Weights of a small contrastive audio-text model: log mel input, 7800 steps.
Rows from block 3 of the audio encoder of a small contrastive audio-text model, named by matrix and row number. Rows with one number belong to one channel. Each number is 500 + 40 x the weight over its row's rms, rounded and kept within 0 to 999. All counts start at 0. Numbers have three digits each.
After each channel's rows are labels from the 100 clips, of 14848, where the channel reaches its largest size: "strongest on" is what is common among them. Only what is clearly more common there than usual is listed. The data: short read English sentences (LibriTTS-R).
# filt: filter width-5 conv, dilation 8 (encoder.blocks.3.filt.weight, 256x256x5, each kernel summed), inputs 86-171
# gate: gate width-5 conv, dilation 8 (encoder.blocks.3.gate.weight, 256x256x5, each kernel summed), inputs 86-171
# out: residual pointwise conv (encoder.blocks.3.out.weight, 256x256x1, transposed), outputs 86-171

filt.187:477475483549516457468522538510468495485484449568429496489471494515544476543512451531539495474532530465521463452495499500466486456517586486505475486464492462418527500513462525453504557525544539511503509540522561462440468512492567586511491488444565516511454418
gate.187:445472510566474434449511486518508527492569514453484594514491482502470477451497510550506506431532515462526534482600471484510388509494559491497554605530471450466488528541466444491483486491464497466501554467490488520440513522485531468447546538439482482527451439
out.187:540534502515439470532495495461544558489431541528486420574541486475481536501513492482505501497461470509441455535512552500460476504534502501506431439452545458506438530475519420491526520449512506571508536474497450476497545527494459579494490521541590499500531538
strongest on: the word "you"

filt.20:458499488464523452486562604486508491454497563511506490575475467547481565503468490471498502490486505510496524526407484490481465534539483520488496502542526527521539497433596484512398434431492552454525471490453484497516519517528502552537475467507573533486396510
gate.20:517535476561482454484503433472503535535589499490492524483473518482487481492580466458603462458516489457537500487443492514561535487513545539526514474548456446457438572575468467421493531512440549532581542436566521509532430552472486478449514507518487483485476473
out.20:448559543516494573537587484462496490517523450441471490485470490579461501586494416481490479460468437529491611524508510493491594504477470482504489523531507466483498566511550557473509553546459518469521671469397479449557535494508453499470544525454478570467506464
strongest on: the word "it"

filt.110:487498420499474467471488494530527445450437537588471480489558497495560531584480576489430500482525509472506544501513506548502497562495480481464564570510505506522480507508465545479561493525558534495498558469475470492459501418636485505472489489493498498505488519
gate.110:550491511477471490444548508494450469419559492497472562520462480507484557474467506484463576508490476467481532479495453471449544485475506510522441411506481430440432483480507476455518559545508517502519565462492484481490464541464499414497556506505585393485446443
out.110:549512489455452548512498532483490478561526509462475528468488480420460472454497427442432533513536475528559533561542588533469592440550419485542545588565530546453523536488521502500449452536523472468476543528548541543490469474428462571503543558533556528494455489
strongest on: the word "how"

filt.13:565499492532502543533474413524499506609453454515550495480467501502578494470532519514522464412460476482441561417487496497481545543465455475428437434526460497467515520555528494526591549528481527454504537464482465505551529500550465521516504515423470516515465515
gate.13:524535455484496492527493553547535479542566419448512562541565579511524527490545550563522475490506510519541529518470460414578491469515531518474481502489549456482556477503498452553493546532476477514565545520473521519593573524530471463528537513522539558444537463
out.13:547520459474463455635584494503521496458490542564518525475556543501534524456521438445493509511524497488531540437491557522521526406499529510450467525559503482467573503544470469466444489537453541543400524479452494504456517539517555493500466541559563509489508459
strongest on: the word "you"

filt.113:521517499621491575539453497469463458518527570469469502481413485473481475504501487487515516454453484500534558444522505456464493506512506500446555509476546512475569531483511557532514473512526516493518466572525487567506578437478435499457531547451481454548485492
gate.113:476541583522491516486578488453587436471528462470458445486570537515484479458498545445597538460501426518471520520561483480562512498507528536497540468533487510525463538595470501456416553528490548465552494502474471487537564579520486484483502485569461473485507429
out.113:499548500449526486462456556502524485533516492537510526495498572487522474535566532527495573542515484524470509464514526537551488442557468458518496529476454534425526542467452515451514453515461538456635497489535454448452439491562459517408453545486505548550524530
strongest on: text has "you"

filt.154:435487549452475477572482483431565458514512457530511494528557562497534510499466516554392528485496452578521476472521461477479597492498510487505491488499427453552535490490520474528429520453490518486501460441478470516527539490583557556563496471551530512495474600
gate.154:459535607424553505511525545573537493450536512471515466564541561449436475474441535530460534532505489448441492504425503505516454514510502487544473495507513484478485502452468466496456493465507550470498498518469465477495501510525496410537530474502620488439501484
out.154:483526506463445581521486449513492562551484466446469515532488573525454552413440484509473485420430499465519548510494489465565487529475523475465564538471452499507523493499431515554507542509593464506538560515484511489565521524462401469507509466483502493556469491
strongest on: the word "was"; the word "is"

filt.252:490494567501462500490443550551514455574499454470442522476470525560517474391505541525510524480551495439394456499465484476488542473482481507501495481507539499494577498526547534520458508464529474509508459509470496504458564448520534534424465589441468512523535500
gate.252:510507532556465438473517524504448500472504457443472536573535548502511519510480538468545473461494548518564480508532493506488482505537549468528465579489521540447506514499593464502550486489433516502513580490487490459496552539543501469391534528457524514533488440
out.252:512486476501482466449519547486520525462496454578469481494531470441472469557473548496470483569501535455488539543491480460503533467474472475526474406542561551429489494432468423423503483458508508535496454465501497461502558544445432432513559545488494534433460476
strongest on: the word "was"

filt.148:504494507581551450495456457598430468490510503501498556445457546488558470488502511551490502473509496522557510474524479427518460512472508480553508591495551464475472537535435489489490474523542485467452495442474525509573556439451482432472488563472499552513496588
gate.148:447557451501438534481423476528535497501572505457539544495538544508501492459470551567478573491473501483522503510535448456538402465401516465454496535528459469443502510489483457489468489459467497504508520451487472553588609527478482413417552473505501524449519507
out.148:527462442491434445506479517491525572575534465487537580513542496522421501407505513540533470486475545430540482506464479460563530493555510488490451455483477517456468483423416476457482500502542448540408489416493536524526511565499455469498523439519577476557538427
strongest on: the word "you"

filt.230:433468480503433489508477478519463425471509480524596515503454480477447483515443535435508482533561542557593369509495493548523465519485524474425460523520540426473497550426479495476507470593463446466501441450511536609565433511487488495530519461482463512516469446
gate.230:476481576445495518455542438560447425387572481572426522533531499504468549505581526566487506494536494462498563564507480523446419545496490499502454536472524520514508501483567516551512457449501531489545528550570468532482537537567518479554552496515522505455521480
out.230:471529477501549524475489518466506447540530483514467555450467482415421546515525498496477497502483512525474586504538528501460527560504554495454533467522517494483514509500524534540601523484498481435522539488530502503473547524459486537523458500557544489510556567
strongest on: the word "it"

filt.132:478531525539480537518461498488568504488466586520519525506496480497491518454448470542554536485506512487488515484497479552540498542494454467513540512536602452550481508482503474499429468547473509573534492551481492528522580432551460582582481518516528515504468491
gate.132:490490472521454518502559508467541523409535501478559519496559507534490510554522492519534527503529514534487520522537466478438464485503537506571511523508498466507523555501492496529403506522527549444440540505544541508532503516496517454514484449548515484494457474
out.132:508547475527518469500562609479506484524477464465574474514495505505515496554419556421499533597524584556550421512526506504498491467475503471454579487493499492458521516485466496543500484500496540496486458394490537405520506578511568475538491454442556541539517539
strongest on: the word "you"

filt.33:577454501491495536411512482474483446476469452524512523476503469487557514593486519409541430501509483438584550479489422500438555484438493500507520461524417484537478499499427534512541436437491525448468536430462500461465501481519501501479484481523440475531505492
gate.33:462544539499463495472486501490531486408462515512435464503490565503506485552502477456446516494477528476392581545528518496523521442446563457572508428520550474506462530495543546458459482536490486516518535561473495470550491482476470421551537461594424564429481510
out.33:456497451517570520435561531589485478541483457461470495474554443568511433504463470514523516484515512549498508552531430455571515584547511459543419458406512512534490544465464517489504468444468545503442453485542498515453454513538458542478461462524404486476532532
strongest on: voice: female

filt.193:523478555413560474496485514513557446450504536440453482611533498544468454476521417522507454556490459562476479506450524540468542494459484496470510528556513525470464579541551509475450499473437485540467473483465518541510547539524527526540513515563567466538497575
gate.193:478493485475557516490513474592463477422551501450459500554492534521435479539513525521500605460473525468529545512486456491498542532495519510478512483485509491445453489503448462452516477511479538474554495578472556487481452556508412423496517508504531454473533470
out.193:497463485506472510518520565492517447513477496488518464406536505456429485588493565480466532557508532523504482496530539581536461630532475496500506565516522550510504488495467508501544467493442492506500494536497454511502519555527543480480453445496476520511532459
strongest on: the word "how"

filt.203:503513553478546560458494456485453455503498492482498473555467512566467465486518519507422454456441521521472486485484501534475512512491467536496500517480468573486450489477473547539557472494446507546478500525502475493582590565542476474446505449510502463518555610
gate.203:503527517498522487442530512498543478461551489526481475501402492504478463503461550515517553457488511451489475526493509505527509482445551516601513501565407437482483549536427495473465475525481495468507466517453513455485440522529455497459523548444529470511430459
out.203:501501509473514500483469427503532553483477546489523432461481501501503490461481476467463507542473487522520424532506436469532481524479493455479517535497500572572489534594509518551406516444530531423435564501490520538468541493451482560490484555507515494495534453
strongest on: the word "it"

filt.188:470517507477465463487478533484545486550482583577440476482586478512475537450554506490538527526439529452508505527545499532473522492502530509482473422548419484550462536513471545507454440530543493478495497526457504517535476462432452500461488617558397558556452502
gate.188:532510488555529438544504473464515489490531506479480543469474512502478514442523569572487552476541471459509442489556540523558506521439504449480482529531564420519532482517467426544534470453471453512558502447505500493531554546544411488520510478535537508510467479
out.188:581520489518465489572398460421511451499513437439537507480527488509547508490499505532441516467595522510482505496507562513584467476505544473476503513526439508498510566424473550461519621481510538538429551453495482431497504442498500502451522496505489532522471554
strongest on: the word "it"; the word "is"

filt.84:423502496522501511459519514521466530474494453444462489412491546469451549501502460599568523460524516412510498433494478469455457521495400495525499489458497496561519482486469541465473467530524459556528490571539462448514526471404452435456506555479523453461505498
gate.84:420542503469472496472458501528494503460601458436362546487503530457427530507508567468514454482517452412464535457605488532441461502531478527443515499501487460472503472533479487432542514543459486481541504504537507489462516528529457447480514527544474463449517503
out.84:569463614500455509548499477466531551531458494531528553529502480619574506515524587485492526503542563525464517543466491499507533496506564498491447427532521486455498464540525436476490454481474509514415458441453413586510605555588545586526457487515549504462438512
strongest on: the word "i"

filt.129:472530560516523487570423591528419443484448520534519461532569525499471524463495490532476543529476518523493545506507555520467547488578514529480516512496464519485561523553563506455467450563499506524540482449495489505492565438449478468513480521567492522539540565
gate.129:423497515605511507543515518468450518501511498474506537515555492479492538499497534569511484516438473531509476530516495460499494465565583480470547505526470504459543517536505383463518499506487546459512519454465494526401484484471501483576491480536450500467447428
out.129:468505514516506506439501457584548562517476420462492484539514522473494487516502436467528542465466543454549530458484509554482440527515522371486471437557460525439540443532474430441518461477501568510425529463527573536496477457495429522546474549489559462489491517
strongest on: voice: male

filt.229:625499474518536434520519506480470551559466501564484499484456524537549579488539447491559458513480536482469595526485401482443556496577559512488517483463551534478503555507530527557543543566511481539503467618521532530437476539487485503477553576501588423461441488
gate.229:432480570531446411518504510536472464432543497464481494457536569437452487484505534481430514496543499455568548499561477505571490474470510454500469534514525541550487607584489535480485496479485510535504540420430524485557475552508465447466503496476541495479536419
out.229:534460480523476475455509482488507426463413594442403490515460514445487494532471513440482502432505509509531534586496534541464514521592535498485460453619466483523480493549481496488579461492465529549513468540523478435472516544488519500514494530477416545456440522
strongest on: the word "you"

filt.48:499538494514469444512548418447518536505502471498466513514424528554489535514479455475467479547463518485567564509523461515458450513510497560450512442498498500497548503443441485503479574569458546607504484507420566446471562474433520551524502498476530454476494421
gate.48:546521516451559572505603405491502551413505456504482540552526575487544535494513562499579522462497466489544498470485545476502483507486532475570423564520471482444496515539514491462535521500534495456525564483485524599560528501469449496517545527493566498418493482
out.48:429484464560535468517479510534523478460486514492553545547480546473499464517478554432557476454474480467468494504443505530499451518446518516481531498525419523479433505544489465513515494508490521449532500538605526504515502559490470470434474487546528502494465518
strongest on: the word "he"

filt.50:407485581484436467493459512462498523477522493487538447495603486486504504467554530495541476517486515526466454561554535500525498489417484489418488456484445516532572528457570513461500465465516470525513548518539518474571424570493489437435513532568437488535510514
gate.50:420452575511526432515540491531564520472513464508487510527531504448567544433452512553460532522524485508569520482520531483536595520514511465490537568489596521529504581497560540455436489532543495440479571499509504570518490488587375514563543460557500572546513424
out.50:454454499507466500442507515526508524521531515529548494526628462518530528507530524508479535583511552558480537496555529579550498513433515539505455564420468515552535501442487477526505526511494435511467540439482496584467458515476537484563495398497482560454559489
strongest on: voice: male

filt.196:515517542506511514457562413488540512462508513474489502544539429476587599466535503371503574526490432514521473477444531497503459543459496433542478474521395471520517461477413498549491456477473461491492513458463486447580461471455494528527496451511472609514477580
gate.196:466512438528478500441515521491524583555521419445516533531488493495584526493463520457501580472505462454533458523519476463530501449506501397496499540474491521420526477510532466483527519531491533531519557468530486478524512527498499500503563509457520560509534488
out.196:485495463491497446497542495538529477578497540508511483497492501457489486534557547515525470449442494523509536486437514419451488512446512589524554475486528530503544465499532448506452459486500549424454565451510549472522558451479477508478476483507497467489508424
strongest on: the word "it"; the word "is"

filt.178:514484486502510496517448554505573482442455532446472481476447532498512465465546527584518506556470463525465445480436533524507529409535524528532508499519510480514538501532407573532497542527512472490469524484514509461475487545522457577521511526516474524506457498
gate.178:550472499515503508501534520488461486497506497547423531504425533513540482478524470442444510393511512436520534490610523537458533539549418521490428538516529438498552541551463505518497535524476470431517554575585530421470513525527561560505539475421479427486458393
out.178:511503482457536573548533455484503425576479381467427420487513536497532563493432482513494463456544499507546546548532491485478435533466521460510540423493511508517549465533572441488490520511461546549523493476444542442427532482495515453516429468516431517470515526
strongest on: the word "i"

filt.210:445563506524508454486464473504416462412505473500478557526474490535450462546535478500488436526507526541520463573476524474501476493472481531480520530503492522497514524489467497456451512437530492542493484524529536467439538536462546526454470512511461439532466494
gate.210:517482462520506446477475542532524564608474502466516493508546574469492466420493530497500548512494480531486489510454484476620567544478605498528483449538541520517496564550418453496517536527508507534559506479482455505505523582525491499479500530548460423560501482
out.210:452497561454462550491455509453568588432460540500504524475535497494484535537477536521530433504518497483468497480557520504523487483504458494500517503549548472530409480456504495440492542512487488533540552491499478440449536475531550386449458460516445524498497531
strongest on: voice: female

filt.22:499474475565451542495503539533498517521479497492488543489451482484536513487535538493457592428521505489519538506489546464490526499554475505457524482492472495524493497508565492574523538497497485474529443483452477469521427556531483508495489510587532425463518494
gate.22:483530474487522495465460447529523462498550445476443515514534516460577502507485516454491497531492462439478481450491457465448490479499506476464468563477502450421501538526500473412513520530469611536490533494524480443490520519522527462459544447437482518519546447
out.22:497543456418540561500462431433505475427556475583489539482498571525543503450509573425481457457456498530508456478522515475474398548564592507517484535514469530441435454518497468488520509518461517515464531521607559487467479526453501467491525473521562495534497551
strongest on: voice: female

filt.194:502506459480513468525445456446480490511499516547529509515460449498503523474420422528456463517509530557554479368483524533500389535475534468418452480510508540530505498499509500508574540534536521520521418433546495486440549504528506493524474512422524507501445461
gate.194:541475541568475478467553433479473534476554508492431522574504532491525476532499517447541539498471475433483491469574502516436560558433547524453488561469430440468442516539557462416559533471497555422514508571511476510476498528465555487467506446483434457516456423
out.194:475517525487438530493489474557527457465574538446452535502531466548510537536501532498431444437443515537499467557545533551569536446513527471575498462478451479485543505445521467496438494452473548406478518517465486427470510531509447544543504434580439504409413519
strongest on: the word "i"

filt.26:462528517455502522454532547474502464458526537502439483471510509501432559533494460508489498444545522488380528532517538579535515541466487478555469450554470521544457496526488600444437541496408465504569528553493503456518475462456524491532471458480540414481553546
gate.26:502510449543527589504430515542442550488510530437438504532476482528494520463496458513517550522459512555470514493549452530507460498524588473482458534523505504467543501513457490466491515497440509539534580536544459479486515504450527459563498549592563458426535517
out.26:517528487481472459597468515451429516517444611564542425437515503486475491439538489524446462527469476508448446541459566509494522575503472513549499470478529492494506466431555423498559452468462530522550483473512485585542537490468457484472484438579509539439480467
strongest on: the word "he"

filt.70:495482509470469488487612488454486478497515530441514543474511536527427533480501456509550549572534569538505494545513508532472464554512403485494446523555463453570506558459531483559499490527524462532546530474522467473591527475500491469529530494564576526485565538
gate.70:505493515512496503487528517530504557487524477418533516544480529471498470426463522456533478519513485468475622471591473551555501480563554467418463502492549491518506560508540483537559489495473541430453525528510515476480554523494486467447496484471585532472490467
out.70:544499538443556478479423503387501548481511544486553470553498470525548462483454496570498485479561532480542560523461498480517558543526475506451453470496566533453472511487485533566486554510504519451509544498514501569501462512548539557464523507519445492547525424
strongest on: the word "she"

filt.144:419466429555507516446568485488503526634442448531484484437586442489487498464484457513515503507525538556466462524512449455519525495482562488497531469483481502554515469481504520481483513492508491497501461456542482515471607523561515527525528567512507566522494501
gate.144:505480508467471501456544497523471603486536408482531524502494484439510492464523492527499494513504492463466501525494473463503477487446440592520464563567522476490510511537486519428486512559446439516473554524463478501591537515503540458480554468497511437471470509
out.144:530526530479389518575486438490498531489507492456462501486509512484471507477414567465470572448492489515476522490549450521609451507519582490465490420525484502447498475561527497469526596497529523507485452472549549517489468393479531522473474480489519521550507498
strongest on: the word "i"

filt.104:489464411519508539509493444530489527404499563527503558519514466480457523544501497476466484432475582465386482467576530549451483540514444475482536506532488452556520483469546492477543520487466517488525543516529484440534448510486502478441462574561441528444516439
gate.104:523485530540537407498500433461516535474494463486477526521480525484545495497469598439525561485496494488497499517509443545489461508508529522474542510517497535477465524532457485459498388407426560439546544475447515536519472494516457555504521472506438407489453479
out.104:509539528471455514457491554492514507498470542509505530526501450563499517474476516467550472553467516572499512498542452520448592516474461487458489444545529470452482491480484525511457494495555537504497418472566503451521485475476469589492472487492503498460518498
strongest on: the word "he"

filt.217:513511534435521475516477522537512490491566493454519518493526485487486461513480480478390528498477523529515434515470491499495479524507518509529483445433469510564506440452515567485441534481571476456457471496490405439456482536492508517542497475495526437507611494
gate.217:500487484498536548476477575482491475480546487510434512522488537507449483495545540557547505493489506513482565520510468505529450485520493518521462497520513438490479537539472516473562602451489532485515498558549518535509513513520463522447488500495483507450539501
out.217:551465492507494492520542488498536567438512530449431433497515525538510407472445530477569494503594492462474606503545496608546533532468440497498508503459528502500441481508506504513500536560476549487507514545510487551574467477489502469509472480513446527458478495
strongest on: voice: female

filt.120:529501538567464560505499474507519533537520477438473515500516538533425492464460476475511456497549521528498412571502452517494444496533538457490499526471539480509524505480491531527510431450527485468505509462461495517518454489620508557486486496492489570535504481
gate.120:513473513485545409460463533487521512437541445467423468508502453462440488476475494473453553527506523541499533515490496529536521558389586437487443539477500495422486510544470443508558557516537484523512595528462498470404528516472503466539535478489475445494427435
out.120:499481481469494450557506519508534493464557527512496447501470439545492591496508555441467507447553528460474533481552519521412574538526438480484486548471575529440459464518480504459507519472512386517547520547563504424580531467445506460546498551528478458505501486
strongest on: the word "was"

filt.150:522519496493487571459477488388461437522458500461494530495565446527536542513497548496441449499586508461477498522519581567481534487524527473536458427457526548477542456445487526492518393447582409461484514497521511437529536441459454508540483513590477534518527530
gate.150:502453486474501524476512406464462588484561511405447514506523521527531502489474546474456542515477458508482492541493450479465489515575509519511467529501543538452462530582552491485516542518524507494507547538544467550482543513560443519551556574525510478552476438
out.150:485527463487434451459523460505561560467518372506485547462575578471485604544451477494539540456486508499449514495471465537533514495488434519521606465546566452531488497525442475493516468544475512477444481495507506469491487612493485457493496500441444476480527500
strongest on: the word "was"

filt.143:527501476506496506513523452527485532561469521439553507493498491484472484491513432487465506482509499478441439481526530498501481520528577482494498485511415520456471507516519503537493484490532500495512542484510493476485581529504495482539494525552534553518473488
gate.143:515518581519488491500502477444525495560565534442513474443629621470472493490543490494501545504456501480492527537471419505557536480499589498572543584503438441530538576502507479506504457515506522506540535505488518496540581528492450489580525553529520525463442502
out.143:471504523475486548450483454465569496493515497528548562444504461522495510466491526478475533461453508529450492475468652451513524539452511498499371542496524534542547460531441482470548475499484518562484529546452442527417460540515549524603432483521460521525556524
strongest on: voice: male

filt.201:532468550528461504488505509559523575579480514528533487453584530433538542482486490508397500536563463497540487473515522480511525549558533538508489571465581488486514547554498448512537492557514421548493559429506512507463545580508479506459580448479472572574478484
gate.201:482509429538527469486584560452493546462546443429473520517466547547447518470493495447457557495558555449489521496503466541545451530502554461484501499507535473531458488529535471541476435519526513527530532498497503457547503499521519484515497508580488505421536503
out.201:533472571458515579488495532516550495519526466510529436478511521472554574429508458473506476477481539473436509500429506480476513489574508434523523538501507518468463536476521498428516533425531477554453569493554504555532478392489534538539535475486528533478523584
strongest on: the word "he"

filt.95:482458498462555467453481447498484547464566517412472503545481512459482538438498499440524504548570516545472511412481436486473505464558477492500483514514497443473476531529524496472497423498461498553499549485504611483542520516503524498538519492533524443529549466
gate.95:421501520575510464471580506578549446383527536511478494485502585495476447490503572544548519509506531484505449515543509494484524507473534502460518514511525465504431516560509454498447501444478521413559431459481524543481478476424423440530517456531419543457511459
out.95:501502479517484534488470560519501513511489583557473463487551484469488460437469468512489476485495483476544486561541494510564507453399535515497453507486590481477541518536452516533496464513510485427464488538504507520488409437507464497553540463471500462561466510
strongest on: the word "it"; the word "is"

filt.25:446481487503451481564534500509511540567478498475597597530530613530506502496466536499471499522494473505544432512541487474491465498520516483509547480468551524546456522458542499460471574515447458514481465492454546515550472442507492532484492553532566407532567589
gate.25:484496541500461501465528438414544544525492493497503502488546544482513543478498463496559560444539533508511525453577500486451444488485524495480521524570582505535517517501520487495503514506544484461466505511485512513532539521503450526586533505595568529447458503
out.25:563481492521552558472452560546497476456570497553481441451503478516460548496504514510528526473562495508487489496526450524478540512435453479508444553512526538520546466518463534539549494438538482466485550521560524503593448560508481465513601475513491636456479549
strongest on: voice: male

filt.227:439480544501520464481566498497504435510462484519495510538525609484552529502466451560598493454543450461453527500537460519479455484501463510489508529523458482516474469515517497421440454399481494556549422494515498497469531439553525451445529508490518557440509557
gate.227:562449500497540444495492484536499558526507491489530560513487526473490469465464542488504575526439477480545578534459474473589512479500642497442498519491477534490464536563479459528597496547505538460473538453458491570556622569573457510500549501530462558540537468
out.227:492530493449517516511568482427529455471538404484509558428604422509517514497478514485490471501472543513447486527455549503548492482563429460505480554449478480516585507546580503463407503528530471471515549535508546512495508513491499503517463457427536461380517471
strongest on: the word "was"; the word "it"

filt.137:493473479504549513515603461474441474506496506461459520507525504501473556514477547503532458456510477429486543505532522509533450521441556562410508482486569528446512521456574590453532522512557603446517451548488489579389560531534527500568511508498472531477503486
gate.137:510537516565428463481561448588514599481499444479434525524461457444495510455463545536540563511548439503508544492542495470493472444479545451552498476443545512446516501496520453456530575479478481457508581545491500482473449501548471482537551533570490529489497455
out.137:459430492498473422480447470489494550515568494524590533477446488538477496497483490543448465464516436570474526495453484494528492516470493465469501509430434581575475469464529492487384525497457466485480412440526466543551537506530492525507498481501531561528468482
strongest on: the word "i"

filt.57:458464538464460460520533475442523526577453556443567491519455437582544511525509455469450488510432503548474552555515494484592515444478560466472494530515412509470524535523475530501486503452497538443473493433422470492489565447497502520519514537474502551494512520
gate.57:417527496517500499493514516514460469448491439566520497471521536480532530573493472489497545476507453484506445545535596524559511545602503435534502530528500457463522510532551484450499529530598534513515562559550489498481481545529416511596513460525541484466490475
out.57:561498456482458510490514516502444484531556507492513471476522569565432493509542521469504503523510567433553430486494483510549447471416486553552498554486578478445551454539528469478472505495454478478535580537437543492508527480520498529459424564500465499481559473
strongest on: the word "i"

filt.49:568480546469514476528528506529496551476520630494449472430542478476485511525489548508421542470505495498458498496579497550541516560455469444429471548530510505527577469561563491503481432474540467464480511488552506467503557465547420507551494509519504594433548508
gate.49:542516513536551556487533448509485556468551507447453485511550464451488597421461499596477560488448465518499545496526492519488528499458511485486486466576606494576503545539511481529491508491457528432540576452458549466572573563604514447541511547563514437482495405
out.49:520512497525452524525500497449519430490487473542557493547532461572579552508559498441513493501511480519544481481470543480508465472559522505484412472501448556519554584508411539514488508552435455529485490416493496488464467513452527547472477495516544542493532499
strongest on: the word "you"

filt.116:476481419508459488536439498431514526468564411520493514471537521464453442468509533569572452494498502446516486487530481465489463442408516544400494534464543520501544495502518496477516472440487521468528480467493504504523504465488500491512503463563514516516566497
gate.116:501528523516505480484551498530499483419504565459540486552401467471586491497461485523535499496487462470531540501490506536503486460491516491506334469540506542495463509455506484517499467448471539473455484560465559470574482565524455465521529538472569404449427494
out.116:538516518450525470475488553484492391568423547511497484508534597476538488466515514514506555443539561521467467484548532480463570465476468446446549510535559424472485517474524522506518569489498437517466570574510496485500513484452460528478562437515444472411514504
strongest on: the word "he"; the word "was"

filt.172:481559525497536488468480502506447408481578446537418425499523529494435511586566503463523475413462445437449565529499432528379532566490426518550459513487529520475504487510521496518510586493514490503430477543563464533474563470478473479478456532486488423474527490
gate.172:490473494465476524500513513603536506506549445482487533526492533478528461550477522437463531471535544434515508526463438532507549556512529490519488526459492503478430509511498497482492514457468486481551550614500508537512493557504411480528521456470437599507544477
out.172:506524385478482536475494409441573535510481533493539507472493441509544453461477454544580457491527513544524562508482563462499499540461473555492449580461493429495411501482502544494458466508451477524484484473474529428513506434560473447530492511517581495448449475
strongest on: the word "was"

filt.112:426536639489465550473554529498563490455569464560588466517532507479452508499499512560477524490497507482380430511482501490453517425506491534552570466518456519493484504458444463469431452463513401506547499449517495493458429477495535499490539488561524438470535499
gate.112:471544474492502549486418518487498586464517545485538510476450427487514485484510533482578596525452515503561469514471464498537436487451522548604434480515461470466468527496493478501534508551486579497499543540526476495496505596577552496497552436521512542549533470
out.112:493463521503508535466474532562429520464464533515469524438578455512476519463523465516508470543551452449514558491458556532500482436484495521473465486481522531475482551508525472481411510473494499495473609458454514448486463584506485512524505488517533467398494450
strongest on: the word "was"; the word "it"

filt.12:517483400546467517508496470521464553494542486489545512453488552485485516502527443486489511456602436447474504503642560522650489441506541525454519483495410480558484489469502523508536511452455475522548544440556536450435448557542479521462517538523543500555521529
gate.12:481590550587523471487491482534485521500561486459446507516450610492472432460463414512555558474537464503438532516529583490540533541542541471549480452485461453483476486557514457469467516396454510581588536521504522460418457469466453487511493509470539410483411447
out.12:468492449474551538507491495478483522538524504505523436511473426459520510517542515525562531470465454475505507467542498469520472516604511491415497595502537557421456455502444504501446544469502514559511506506473495464477468568463488464498542479496493491479552569
strongest on: voice: male

filt.73:498482468509457510542583506580441521513522538463474548476447502501569431528466522487503531479529611463516526513573477509532471559505513502518514484458484496511529543521548543493498461515507493517511420562511504578537492474474515511473459482423533514484549504
gate.73:519487595490510446509529543492564523515522450469494549488541505516510508460429569474527548487500523487490517468515422437624512561432528490535482506481502520494491536482408426494496481556465489529494481476420496500520592605491528477410485565454525433533522399
out.73:532482481572531483469502457537512553493463533510492553575548533439548585518569563573505529525504441535488465485484475524430504483553554555542517464461468472477508477570585521469494478501495506531490472485462549470427496565488513506410562501504447522461513491
strongest on: the word "you"; the word "he"